config.toml
encoder_arch = "vgg"
model = "contrastive image-text model"
dataset = "regions of photos with short descriptions (Visual Genome)"
train_examples = 50862
image_size = 40
crop_scale_min = 0.5
horizontal_flip = true
color_jitter = 0.1
tokenizer = "word"
vocab_size = 6471
loss = "sigmoid"
embed_dim = 256
encoder_norm = "batchnorm"
encoder_activation = "prelu"
encoder_depths = [2, 2, 6, 2]
encoder_kernel_size = 3
encoder_stem = "deep"
encoder_widths = [96, 160, 288, 512]
encoder_downsampling = "avg"
text_encoder_causal = false
text_encoder_width = 256
text_encoder_layers = 6
text_encoder_norm = "layernorm"
text_encoder_norm_position = "pre"
text_encoder_activation = "geglu"
text_encoder_mlp_ratio = 2
text_encoder_head_dim = 32
text_encoder_fused_qkv = true
text_encoder_bias = "qkv"
text_encoder_qk_norm = false
text_encoder_parallel_block = false
text_encoder_inner_norm = false
text_encoder_positions = "learned"
init = "xavier_uniform"
residual_init = "scaled_by_depth"
optimizer = "adamw"
learning_rate = 0.001
beta1 = 0.9
beta2 = 0.98
eps = 1e-08
max_steps = 15600
batch_size = 256
epochs = 78.5
lr_schedule = "wsd_sqrt"
decay_fraction = 0.4
final_lr_fraction = 0.05
warmup_steps = 780
weight_decay = 0.0
Rows from block 8 of the image encoder, named by matrix and row number. Each number is 500 + 50 x the weight over the matrix's rms, rounded and kept within 0 to 999. All counts start at 0. Numbers have three digits each.
# conv: 3x3 conv (encoder.blocks.8.conv.weight, 288x288x3x3), inputs 259-265, a 3x3 kernel for each
conv.14:500486468481471460491478456456438443443442452472471466561519538541516519527500510501505489493496479510483492492493500488495504508478484500484501475490503508488508480473489467474463481485484
conv.15:601593606560547545531529528549539543564547552595564559441426447423423435451418444567541584549539569585562578485487481514527530550559566535514534559525558557547571502497522489464472478467466
conv.16:537531497540515530527500492530536551516513533515500498500512474501483460504481498556552575543559554521528550460457466473472498455482494408416432450448435477462492500497469532504487532519520
conv.17:624623599575596565552544529561527535558542518543524552425420408451447436479466471526508497469476484448447476529502523538541543517542543520545527536522516536516535516506496496493479462472466
conv.18:558548496572540549556570549427394433370353398345336393560543519535515522518520526508523520523526537526550547494464477468474457498488497531508515503517499543518508402389400420430429439455458
conv.19:559545579542543588542541576514505466518486470522506491412471520440495519430510553470498524484506516514528530556535498560555532570554575522497474503483451497440411543539523534469494500476458
conv.20:459454454459460460456462435560536532529525552542549525518503513519508512522523523491506495520529498482513505515528481504513483534532519401422403393417384413404377470446442448461466448478475
conv.21:442462430435433412461439417471483474502500497506516510543545549515501510498477519534520554512533535531543537492485477461445457436407427417427415440429414462441451527521538573575572565562574
conv.22:463475466500479470500505484495489510498508525512500536516510517513493496511508530501518497521494509504527538419414434449435455477470464450453475486474511515516548575584594559556588579589599
conv.23:416432399435435423428415390545499520535533503577541539525520550519508519555555542439457486465467489492515520511499504507501512552543527495479514487494481504520496555532516522495497480481487
conv.24:402415417432426423423432399565554535572542559609591593534546560525525537538532550486488493509484486492508485539545552549543537526535543537534513522513515534517517568571573604606606618602614
conv.25:555559544540555551546529546452442443438450443440448433492519527518528524511520512544536543522523566514538537466470482483508487515530503440458445461452465481446449494455484509473493510483500
conv.26:538562571559570591535571573574544525543511507579546546468465483478483463488486490431445485416441493434437470518478496503475477471451452599546551536533528528493514480466494444438467453436427
conv.27:516504514516503503508502531531520542516530537509528538492487462502467479501481484472456507432436488446423462465455496473471527492490526466445451429448452422431447537546532547539536518527519
conv.28:567562543548550530490502497504477511498509522526518547433415414406431424434439444425428441423422416397399424501505496504498514489487487442434451425418456423414421430404390407369393438425434
conv.29:536548556540536542525527545466458474470470457487490493520530527497493499507492512516532542496481494500475482521514537499516530482507507434440422456466465456477489443464489452482489480497495
conv.30:576578569571567550552561552403363379407409390428419434487487483454473459443436437492503504508520527527537550511498491522503499508502477504500455483489458502516504451475464450466467497490492
conv.31:461458461448460442449455429609597627622590630602602631447431426455463470488494494498457456509485474516496488422426444443451453491513504466474485468491497514504505572565556572552539575572569
conv.32:562578585561555603541571566579552536558557564540532546488514522491511501486487497595603586592591603610606592494475487511497496541532565564558542567559552578553583444459481466431462492473476
conv.33:490498503509529516532515530529514515526511504544500509501510514492515517512531545556559574537561571525547579524522513517488522507499518479466466476467469495492475446456452436424441451446443
conv.34:404425426442456477484467498532525520521516502516523490443411445466470471467465458560561543533542534575569551481473480508475486507500491392429438420423434463476479530498511524511493515516502
conv.35:488495497475491480475449452560531549568536543557547529546533543546522559553534551532521506556532542606596574452433426478467437504500475476488466503484502515486498535517525512490514522525509
conv.36:461471493474456445457404397435436448447415434465458461585603614544550583517542550453484488463479485431446466509486492468450456476451451393374355374342314427374362460446444503490480535525522
conv.37:430399442422392410434384421492542551508527551546527557533501484549519485556532492536527463520499448532492441430463490410449472437433440423447511414459507445472513465435440450425436471451475
conv.38:458469452431431452439427448456475489494479484518505521531504520505503490484493462438430449441419431453448443471467445457429434454465456436464470438448434474465460557532525542531519546543517
conv.39:399386387410407392423417408480503490468487468453469465528536513537532531542518521522533520511525529538521515500510502489478478453453444444471485467495489461477493513508491485500472459463477
conv.40:503489474529517509551555533510519531472426444401405410466502501435463455436454438479494505459507494477495494564558577581547573539543552515508518473476491483477513491443446477457433511469453
conv.41:539536528564547548554534551501522518524510525484511493392382378436383404444428431411433457443447456452472470517532554526536539544521551491489494504509525492489508478489471481498481490496468
conv.42:507496478497502488487475443549536566549538557537562562512485499522486483518514496577588595593597601583566575507516536542552571544556533488473495497498481505486522463480474476475470489489498
conv.43:566557547562552525550545529522504519533511497510519505452442430494471448505478479461453504466452496448468483479473487469433454472432469452458445423418412404403415516532540516505529509497497
conv.44:560541544540542520542521544497516502490503497496517490453450443426417420423398417478493505467479500475461492504515505496522492493499495525529524540540521526552555552577562568559584542570569
conv.45:493472458517489481520519512482477492471450440416431410537528517542545540538509520496474498497485481485478504555580580504546550456493518502527503490516514467510490535524538517519533537558550
conv.46:625621575582580550602604571381376399364368369397406417512490505471480492473436467540542553554527549544571577459425436479442446504477462493477466451465464475476495459481473433431466468475482
conv.47:431438474454462520487509555497488503497489475463452454502513502490512506538512517535541553521509533523520513432397424419420445451438464456471467480485494515508543509505534493490511508508541
conv.48:546559541514529533484499510496491438493459445538504497547532527501496516502495522441421464433457469484502506468456457508490472523513480536543507555523506566558545505499535496488522515510516
conv.49:544550536526526524517494535480485507469497498496481495507514516523538534524535529607610597594584577580584583431418451475482463513497485468488472474490493491488488503443438476449471494484482
conv.50:602573539587562542519512501401415389437427424478449458471477486459453456485471486388430459355391438364390420494450471436451468450439454495478488475450456449446421449471472474460472473475489
conv.51:478480462449457444483460464478479496500464461477492494563537550548553571535528547564554574538548556547504509547546547508523522501474468508491513453480490476470468577563570564582578570569565
conv.52:431428394425449414410428414501500518509513489538510507524493500503502482523531526469482469477455454510473471544519504531516514540528530538557541542518533547542545606597619600618602625621608
conv.53:509530512518530519541522516544523547522535555537524541465450439483466454469463485461498517448472494442449498460448473464435462448450466456451442426405405393414410544573552528554551522534537
conv.54:535500502512525495512508517532521518523521525529541518470497507498507520485479507580568550612579580659610605496506500493478454504471451482488503453477467493488490535537528552529537534538534
conv.55:519539536501527523491493503527519543506489503518488520516522501494517496508479499467476485474461468458466472399401390385386381365380408392393423407402419472435453523502515536536556542551551
conv.56:514486478492473495489494504513516524508491504496508513471466481497469478506482477457447489446425483467465472526536538527536521533550540485486512493499487521523529577562519581556551577595581
conv.57:510518488504535513506507513549503513575532543553557536541566562535567557558567559549532549522539518528516530446398444421409414426402384506473479515469473506475483524517517526487509511485508
conv.58:480509520492472489462457442445474446449475446459440444428435430458481472458495456447479452469483491521517502570566538576565560546568555467486489473503506467476487506495508475502490468456454
conv.59:567557511535528483499476452499471515509499505567543554487463481456458472471454458443447479445437431441453431551539546492494508485510506526513512475465503502459489528547532529534546523550569
conv.60:480507521499486551483485533425428426435430439461447477619601615575554570562536553503504527481463484475444458439460441418428411400395394397415414405424429446481473415410412415407430469471492
conv.61:499510499503497509517521494524528527542561531553552555433455463458456475500492476547555578580561565579560570596573573615581572596603587607598588619627628609626605474471470503515486493517496
conv.62:507517496520514517539516499483496497451469485424447456533512515522538534527534531537555553593606590625617636582563592604573608621607619542545555526548560553522535466484487498485500529523523
conv.63:567609615543575591490542556516511515513515521533527549502511509477489482460478479408481514419447464433444465499493484507479452520502485482479506482465476481460469514514525522509526553528537
conv.64:508477444510498470488480459540555539492520508501488506525504513515487508483493458476465499519514524513501495583584594562564574575553589476476502468482476477449456535532556513532521505515500
conv.65:471479463532490473523500493510519520528513520526485522483490469498458459478459463454430437476447436493475476579547543543562548553528543554547527533525533526535516588586597616619598632614607
conv.66:528521504531493502506500475617602595591589582583568591422393383468458426478470477505505487506527517552542535500508540503533551520551573467478470464465490484486477565557546522521505527530539
conv.67:422415390438417404424424401550566554549569546562543562564565577543553568512549534514546533548526529536528537565578579548533564572542575492515518507509529505498505517535526529524531519527539
conv.68:534501543543527551534544550481477495479483490460449441337337354354342328324326317416427437436428453415446445552557544516551529516531508522508525500516536493501524514541514489513518461481499
conv.69:459477452437456418429400436504493479509523485560556519529503511492480486474479466435462454442467461484500492544517508550536512578570553491500476519495502554540530493492517507495500485499480
conv.70:578569517565527484530518487355386387377395397373399404486470496465488490465486468576563574555566580548573568560540531552558544534553516512518514523517516537522523458416408421404392409399426
conv.71:576649675566635643530614628514490445545493465553508512462492519458496513496487494536507559513512518523513524529518490517523485533507509562541519563535506523506517490514535492497516486483504
conv.72:527535520524518524513503472475447468480457471481475487514541527518532535527534534605611633581618637576609610493491504497479489506480512501450484480461460474488461483500467461475486495464464
conv.73:531537558512529516500483496574543559555532562605566546449435437463439455449438482462450463472467451507465496481488485475477493547541539541529563531532557580574586505504494480459477476463437
conv.74:567587588541572546560550537485487483506507463512494473453466488436461482445459477487503529488485495474491499560569566564578576560568578445463451445482462449460442468505488435490478440464482
conv.75:543553537548544540522526540384373396409381404415430428498485489484463482464453485421403407405414437402428441493501500494518501505515512380398408383379394397378417481502510502508506481488500
conv.76:540551565539557576502509523532519495538489504551533525554521548555567573561558565512500517496490515507507523506511518512495509518503536579579582546542545571544543461459438428412412460448449
conv.77:494514507536522532530531550526490485514484473493476490453475477470472467483477495473476508483505500496532523457480464461449457472482459386390425402392401392408436541536538552535520536534542
conv.78:576559578552566558538524536445457476427463481448477476522504481499468496478477457557535546559559578541557547407408419442462436468462461429444413413439428420426428464428451452443467477460485
conv.79:581589557583578549571559523639639646643643636654619618385380369380373392441422427502483491480509492504528521596575572582584607592603630588579556561551560590573581530551536533523540502512504
conv.80:541547572549565574480509518479463468508488487512530531557571573547537549493505528446475498402433474417419446471474487473443476490471483460446458470443462529479506419396407450416438502462470
conv.81:537534492530536502502501452415379388371366376399365385501516519493517528500523517447456458451457459440459452549530526518522527528509509445434422430445423470457468490483467456459455493475474
conv.82:473503493487507511551561562513515500488487467511487454513502498526553537552545532452438456455453483475463469432420419437410422436417452513489497492458488514462482562546544529531528542540528
conv.83:513501468516507473542520485552527525515473484491447465553533549498503502510478493498541527504512521500520534600571615573591599593576631551534568524530561568543551533525520541521528541523535
conv.84:513463458537459451517449466482514532484528514517532509475452423502479441499472444578543538579559549561536522445491510441457481401450461462467497465461479463469493495490518466484515477475488
conv.85:613589542605595577612595581441441441438443449405423427536512489495486466454465465509487498459460473412413440536530513512502520497501488481489483480506510477477503526528560511518540515513511
conv.86:517510485485485448478433428526489483529485480543510503543556560511517536515533522494520521502502502503483503503514510474481472482456477518496482501487470504472490511500508556517512568563553
conv.87:557539552570543554532525552526539538537534532563546552451458434469448468455468460424432461424389436441404428571581568560549565553556546556562559520517547506528509552550536533553550537555553
conv.88:553540523535531504529505530571570557615594595619621612419412402434430406434424427400404438405402424441438466480512507492500530496508532521525533485475490454459500539509515506519506516531517
conv.89:554533507532543489530509501446455467450428459441426451474482495489486498480479498459478499433447478460487497555557549547533545527542521501505511490496514507488498536538526515500485540527507
conv.90:490465434500507452532518473586534521580537549579542565468482482479469467476479488479464489512491467510513517505513512510501508569534542546542524528536521554531539591591601632617617657668633
conv.91:501488487496495487522485486432454470424441448456466484546547537535524527508503500474467486472468466454446472468455457447466444465487463522546522515513503537515513501475473484484463493475457
conv.92:515442447514452462503474480590594585561564571574568535515490457534518486576522512571525486597559506584557524466495493481502491515527538475464502474485509506488523504514513479504518483503543
conv.93:507518549475504499488488478607565557579550548582573560475521521489487501489498508461492522481499503495527506472462439463462470458467504467455452475439444460461478513529523508503531517515506
conv.94:592563523582570537545554497508502516494492522492495508461429417439436420458457454447448472475434433491458459533535540532526529516540544517531504507530502532535519613613589597615599600606623
conv.95:523521512487496504512491492382394413364385391370386362492470504512502493504496515518518503538541527568583583558536525525519535513510498474462487476484479465469489503526535505509508509509516
conv.96:526534577533525577537549576521534507469504464454454460461474464516502523511498524559521536585554551561567569483466452511519491510514497505504486484500496497522496476472483489469456443439462
conv.97:499535520471478487470468451406408389396398397429417414609599596605614619589587600549553561551553554536530540593588572574555567533545529477485505472487469493449488444441461441421451502487503
conv.98:464446472499485492507496493479477489474461485493499471521538538523519530527522514533525530517510506530528522509489498460454450470465480420389388420429423438440419477490481479468496463486508
conv.99:532537522509513526498520520516530513524514502501514496424455460460495479488500530529533554538562568535557570537538549557565578558573575551575559535554542532510534563572551540527540510524520
conv.100:495492504514523542507500517541571555507525504477497483354363362401396372458435421511481486482444443453428441438437456460445452451476488499490507529516523518541546497534518486536520524560529
conv.101:554559542545523540552531516516489475509495495532522489481475479496454451449441445475487512483499505534528540475412436508476451525474458433404407458457439504498479438456471451449456460449452
conv.102:585574510528525487498513496500500505532508510550562548496525515460485503475454465471491497479484486510492513533538545513541541506503510511500517488495532509512539519483483535532516539553588
conv.103:477485486490485448462441434425418398419381365414378362538554574558555563556559550532530514543549550591562576458448432436444440426437440401387400439411431438440451514489488521481510479470466
conv.104:574568549551521527526493514417413437456416465486477465467482466493485491484503476471465515468442468467465468431428466427422472423427455461423460403411436408418449506475491477473485494499511
conv.105:522517509502481501498488483524503480543540509563520534476473487497478499499502482536518532532536548544541546463432435462452448479438456485495475505496494528525514562564555569556551552555555
conv.106:397392391489468447515502492481516499488504524513510536391414438392414448451442466441445453462448443478456457500498477506499484536510500511515525536539562529524557547555549544565544550572545
conv.107:452485461488501507492500533544518522548549534517519513422448440470473460506499522467501496530506526524535546498514510510504508534537532555547556566554577564558587542550534515506522528505505
conv.108:441466465459482498425437448458451463502492496545556557562582586510538544486496498494509511485503504493460498561538536539536531561554546527537501533511528510538527499519520508538540557550549
conv.109:534558547542548572524545566585554538554556549559535530517506532503489509514511514573577579584563554581565565516525510496517523532529541587587585580572565586577591481506520444440452466459457
conv.110:584565523574572522554562538439438477428398434390405433486478476461485475441452457475490512409450469404412463546535547537521523506504550453447466447442458467458466421391366397390385440427430
conv.111:468483486438453476445443485507521519491530513516501516518517520528550540539535536503488502497487496495468474479487490492493529500493512523526514507506498491508511561543566609604573620620620
conv.112:471510486471497494486470474564554521560532535557562565469466500500493482521503496532539505517507514550542542455432442464447476507493488382388393410403421455463484510486497509513523548552533
conv.113:563572567575569571536550538493463457505476469545505495494478486509479487529500516471464486461461492498500513550555579543553541557556541533533531514500489504498481527532567548548575592597586
conv.114:529497572505519557517518545492472425537505463545517533452504543440487542467506553488475482502477495487470499539514507513512529511511517530498482536478469485438434536560600528508542510518514
conv.115:478461484467467513451478529585588609590609586578586588386365402405414425472455442468470472486479473523512490534545530547547516534539557598593598595600608597589620540538539524538539560549556
conv.116:504525522502509516487487498520526520543515512544506516534535561535510523533523537548558554508503503515538542438451440461469463481499471390400401430427452474490496484486503488496519511513546
conv.117:461475479500485478501512483565541537535534554523517524445422435459425426470435424360379382386419418395387409503507491493497504488480477512500487541551519533548547535555537549552560544576566
conv.118:458485474483471450490494461449428430461457432510473458550553548508527536492513495478484488458486503464465487503535517486504509512486485487484469483487457500490460518507482546542530587563562
conv.119:569570540535546536537506516424415413371379367353342345548516509504476477485488470509529537514490525526550537508490480480462455461482469488483484474493499512512515460467488457484482487492457
conv.120:482516507501526515480498513471467472447458445457457477594577568552551561539566556529548573517528558474496539562565571510531547510520526539529516510496508494502496451450433462470444501516510
conv.121:420460436464488456484490476522553540516550542515500524446444463457425448474461461449434431486463486493467514492465464500496468491501499443465491480492514497478522515508507486496499509504485
conv.122:468509501510552511529551505539550543534534546542568550519499510517506518527502504497499523496511525487487510600590604596564566557553569503484502509484474498485498394412412425441436462473445
conv.123:528551550573526543559541551566547538543527524531504509580566545559525530570532534552526545527508521529504513482475488462468494464463500481481494501487508482512501423434494422441480432437477
conv.124:601611588598583586586563567468491488457463467453478487476459442448463440455451454508510516510526530473476503592594609565571613522565582491478474471457488437440467431427464413408448450408438
conv.125:426430418458452437478449432370363396376375419395389426590611586593590558575561571541568538559564558590577564557546529534502510528520504506486487492483484518505507491477473510476507545535536
conv.126:452439457479488487504536515483517520498476492513507507530549522554560543551533564550558588544568568557555587550540553536543553579545572519514514543516528533547538489491480532506529539560516
conv.127:484460453452456482452478473558557556504512497491488491520511524535518530534513528499513520520515516494507490540571559546562544538554563505489501521511500511499513502490484488477492489508503
conv.128:570545542550529531543517502483479493480471485494513514415423399456460437473476474545537555572530567553556551440432486458453468467487482504514505489465509474489504527509503510502484480461479
conv.129:414428431448455437450444464527539541508541550507509491472459486467479487494475487542502517522490480501466476507507522520487513483498498468476465456495511501500515562563551582580560576586552
conv.130:553535549551518524496491497515497519513472498494483496531512499539539515559522527502527501515506494510490486505508539485503505458460472493467497459454444412414436447402425394374383427393439
conv.131:527509484539548539522505508553545536593547569624604609529518531469482481463466485493495547452464509466492501550538525543536517540557527562549523553530492535541509561547528533531529537499517
conv.132:531513524543552532554517501458461449464455482464455469402390387419431428442472486505503525504516558520557576510514528573567581595584567530527531532541537518516530540553556567550549565552521
conv.133:567543511550525511544540516515521506536503502524495500569559546571566559558540549539533521555521518556542552504502527500490500453473471496508537506507518513508531529501514515518532505493508
conv.134:506500494477491489492463460490465458478446440422423402489500500463440446442451445547571576565573583579566580511502473488495487504493486509516503523537536548537526515505491495499498513525503
conv.135:478442486464440469491447478551560572522566560569586596519455456531478478537531505533462390577498457596547498443500532446488524477510531531558580520572585518559553483462458465476497469508490
conv.136:399423433444438451421439425503513520491487486486502464492483479471459453439431428490464446519500470511494474527549509543549535536520530425453453451462464451460466510509479502502467497495473
conv.137:534496496483493487464443444566570602574582592548557553470468467472500468482489486492490502440498511461479513461488487484496501501525496470477510466486507458458479495497493477480482512501506
conv.138:570572553555537523556510500515515481517524499562555531511476504473486453464472444568554562547568570564551558472457476520481498537540508447442417464466451507509488415411385400414399435435403
conv.139:494524483508526488550533533586525545524513491519480470496512480455470443431419432503489502480475466462449467478459469460485516500502535491480503497468487503497505499481495491495491497505461
conv.140:586581610535579572523518545596545554594526525590534543527510554514529525551533555495491519530492535549567578447429438477464475518516494537536508536531511555538531519520537517509542539533553
conv.141:579573535560559530494483461499515504540505511560553560501474483486475475466459462430464457459455471464473468498465484493452451526512479521500513513472469516495499484490469484477489485489472
conv.142:537546524505515504503485516529539555552565552562578585472464459472460426460430457378395417399366396456411441466496486458464461451454468402402416406397416391430446521494508517510505505519518
conv.143:638619616610603606566541562467472472479475482495514512454471468470452466484479456544568578561540556547552559559559568557561568509548541539512524494521527487485504482442489463439472482424476
conv.144:493481513518509508517487514518518537485512497497471510569566556550548554575560561543529503547504520528513518393424444383407442414398415523526546501505522526533523520518507459482471450465467
conv.145:532543512479519511488491487528498494529515504553553524526536562513516538525503531531526540523525548557542547413383373434399373421420395411399377413428398430448430461468464452447451455460450
conv.146:489531498537525544546532548409438434416397430378394414440410434434427423444442416408420434423409434422420432500491503482506494479493492470467475458477501475508522447470482423440433455457450
conv.147:501467472507454436452420403545559557537548570519534556509500505524498471514495468493485494485482469495506481562555582537568573541543566478508503481506508478461489549566543545528534521536536
conv.148:494486511469461491498488482541542545541530519523504542408392423420418410439444434425447439423417444470439463481478510478515495520529529366393395392417424433433448535526532565542544572579555
conv.149:437388395443438400431445427460500496437485475440447462485491485504493513513519516573569556570546555551578554534540544553544546541511508511506492503499504489497488557542557553551548546549545
conv.150:507540536502546536499521525488490480483476478461479442369375369395374351389375382437446461467447445504490481537534547559551564572544546455493483481477489462476482452454435457483456490502489
conv.151:455477464459445426449443418548554561530533556537538540550540506549516510529506473492463453518480465505500484505516523518526505535531520406422449422423460444426439484516494496496507516518494
conv.152:535541521527532517520508492495487498485513508528516520569577585597559569566544537546546545530541536519521511415443436436444445474454449388408420408399397436407402463438423464426431480444432
conv.153:498530530484505499496517508597595602593581602592581616467447425463450454491477455450464469486485476440483468527527537533538551521520531501489506481486503465462491527507510490486516485503534
conv.154:467490551443499553468489504541505493533532510562550548496534576446506554442504544444478510420489524424477520507475449488490421467455429502461437450441390478425405467460489497474469497495477
conv.155:588555520577563499544554522392375368417373384407392419524519531525520523505512496462505497457468491450469493531506496518501500505502486508472495502480496504495517546520553519524540536539526
conv.156:600593536593553524558558530462474447468453439434419420408405398430423419441464435416407430431413447471493484546566568545564542530536531504522525502511489471492475530538503526546503541559550
conv.157:505508515515522498523503496485470495518490508527526507416445454442430466466461441514518531531524525529530518477445469469479484483491493418409413448444459470459488523528543506528513517524539
conv.158:549549529556577559541570541469472478490488469501481486509487481501468491485487483454468504438439464417456455521509495524502526536530529523502493533491486491480483453482475405423409426410417
conv.159:453452445458461445485474484442472485403434441393398380503517521483496516505497490544519531537543564571573556490518527477490466411427423511490496483489501483472496567585564532543537502522522
conv.160:526595666517628642545617621539520482529532516540545552447484492459476502468490475468496521508523534517540563589569543570566543559561561534536524515518516500511517498486488469468484472470470
conv.161:537563553560577580593585576506536502505528504498514483382377419382359418385366388474474478464479492461474471607568588614596572580560555543546523566548541546540506502518509498514500498533515
conv.162:485518513472504512455486479513488479514477485502492517625608614607592583577582570481500517449487491473474493476457459411415424359353406438420414414415416402414441477497499504482479500482509
conv.163:561600613573589596601605616512493489481473432444430430453445439445447435421409421520530533492513528497487491526501477518506481543504493535523488500498509512508523539538551531534542519524565
conv.164:568563540560566530539525487521505533541522513525516509507499505510511511508511499528554572491527551476523535492487523528526554531540553467437436480491488507509497430448441441452451487485464
conv.165:532520517496517509503498476469474461466445460486447460522520520512509518507528524490476517493489507495504507510506501463476479463462487521525550481498514510494510552544549530525525544528538
conv.166:541536520527510514483520506598566576577565566542528542468460488503495493501512528469472468488496475531528502537552542513554545525535543603600617580609623602606607530571558539537546510512517
conv.167:480520551473518533465507494490442442514483458523538518553587619510552575519533548509504523493490500532524538500444442490449424442416403466423417434425368452422377507481482487475500476481493
conv.168:538524514514488478475467506460466481489469497509501512498499516516499510493510505533545528497496512506482490546542578516548528489483497437452464426443462433455454466463461436439441464488480
conv.169:557538518530515517507516496440424443466468474481487483510514543465481481440457465495512529527518504525513517433447470431433452421423415478487488463478488414438443493501536500516534498490510
conv.170:503476465479476482485491500443470447471470442455445459536544524530545530555562560536526547532526547520544552541547568577576594558570574498500500511500509534496502534512522528517531571564547
conv.171:512508525514532522527522518486458444482424432456453460594580590592575567599581594536509494541533526548561560431426415433436403482458428471463480486485505507504523552533538473488493475437475
conv.172:520531558514555524531524528572572598566572572567554571388402372391378364424405399413404419426406392413426431474498493457477480467479503425446459406440423388400398492517513475507482465492479
conv.173:548537541543553501540547518486520501457498472436454477392398415434448442480482495520511527516550557537534580509508542561556569580564569530539557528526534509510517580589584532548558543549533
conv.174:527534553535570586540577567562563551543539549534522541493513502494500506511495491492502496469469507472497495499472493495467493483472488486477496510493494506483483508519505486494496507460471
conv.175:586597562626616568624596567534536540490482481481489514455456436486458452488482476482509497506542538546549553529499489539511486540536529508507509503493489512491510517501504480464447488450453
conv.176:571588571596575576588587585463465474446451469438422456468470466474455457479470467497513513494499516539517521510468486523493511520499506535488494517481514545501513539519560503507529512515535
conv.177:572565517542566524548537556497462484518489502488472489453461456443443424467446428459464461445460472437465457491472495506502476507501528489456490496487496493491513488496491461481479515511524
conv.178:431431460455477486488497516508507503524533507492526480383399405352356387410398420504522486490496470486468463467474465478478469480464473516521534555577537564555540524542533539533545528559541
conv.179:557557557556572575571557568540530529492504487493470457530502510532508524492503505553530540562551547585570580486483446474468476484481467484482484481499504504505525548519522527535533501508521
conv.180:629592575594587583560564545481489462476498481533522533522541530524526547546544514543581594535569575484524538502493472502525513532526528478492470473454479485481448420388364387392349399371365
conv.181:404432435411445428403437427540557555517539541486516527470482503515502526560529549544531554582553566575569582529497499489480480505495495547553569525545538543534547591574558576563575587581576
conv.182:532525529574557572583587582465466465444442438447407407508516495529528506539510516508538531529521535529534541549535530540519543553537521559525543553534544528507523507495508472460487473470484
conv.183:530522512527532520573541537579553542573553566577564530372419395400411420431427415536559571494503549480491500514506535527534531521541540436448435454436451451461453495517489494508492495487477
conv.184:512508533493535544487506507502504517511505488532523508539530539537530535545540514509503518490489530516488513517503518486491478492489517487464497473446482488497495477475473454460447455458431
conv.185:542541549587558557578575575542523517522512499471478453337339338359344359355347363442440420450435458439440472543542533537546528546547533529506545505510520507478504500485486497519532516541539
conv.186:517499474543520509539526499578575593578590590603580563447456434476487451495482462502504491501495491486472502564544578548541577535550567503505516498487513503472478544537543525526521523511510
conv.187:599565548572573541610583573449413423427405399426399416525523514541526523525540530522531536504493523491505534480476500462461476482495487484482488452469469461453465493494473442443452463494466
conv.188:519518540456507505412431479539530535516517522518509499523522498517515516557527526459467461462449436511484452521498520468482504454447496584598599582578586569566564620613609615578609587589593
conv.189:552542553537534536548545553489470454454457445455445441501474491496485491520505520484493520465469501465458503488440441465428443448452465430415422401403394400413394535558533523550562515537521
conv.190:488493543489524536476499555499489492467461450432437430530523532562567577570562570517512533485487529464473510508522505496523523520531543508485486512482483508473488492488493498488462510482498
conv.191:412392385400402382402391369496529522523518542539545544448441456380368407345338374430421393405416398425393423537532524556555518548541546459459444459470478478502505530556564543542561542551557
conv.192:423436409441466436487455444408436427421436410445416434542537519499531518491476497487495486478509494477487500488504487495488504482505464439429416452441433445447447529520518514534536513506488
conv.193:504506498504491497510491497431433435407436413386407378447429437415443441450431434572540552541555540565577572481503469504506484510492482483476487504498484513509497504508528496477507494485484
conv.194:601592566589560579557515545483482483497487486507496482472472480487472497485498480528532552551526560536548558586594601559582588520535557521529533519480499473462489480485495498455489497459482
conv.195:466456469465477481479468459448451467451443477443474461511545562538533559560573578591553537579528510541523528451430439437434450448447437501468433467456429477466447538524547529523542511540535
conv.196:662670660666646655670648643486492476490499468460497477434455455445444437421426414547545589523513554510502529556534538541539531548550516550552540517536497520525514481508484461459456447465445
conv.197:540556535542541538532536536489486475493459475479461476553550531543529552548547532490482522475459467436445475535530534524509535478472502497512511488472498471460476495455451442442451468482470
conv.198:474494457489474482543524491461461473468474478454460443475456470472433423434444426382404406375424418407434449537530526537516526523529514503497498538543534532537517481472468472484486483482488
conv.199:441444455454436458477467466542541550548533570523521536460471462458469471460460472453455469461431426447440436492475485468486490477458471428442442422463453492471468594597611600606626600600629
conv.200:501493466515525500482485460464485474488476469469478487474447440465426434458440423423445453388417452396384427471494465445436426414410413488472453494484494492489503561561582559542547520548549
conv.201:499488472515489491514521489430440438461441475470481468527550564514513506478480481496471506452447468458412417510483487473473470467478481498481468479468486475466481566544574587580605619620599
conv.202:536517495522541521543563543401418387380386376355392369518523530522523513519513506554536538542539549546540536461423416438433433432428423390375352374381379392409398450446461480466486511521515
conv.203:493484514489488523509492518481510512474474505455477474369355377388366389396407386543532528522508494511509515481493479484470456466455446537547549550536513534520514572567571547547554549566553
conv.204:505523512513521522488507511418374368387343349360353351545540556513519531494499507482474506461502508484470504553556552538543551506500491454477489427460477442458488501488460471486499509515529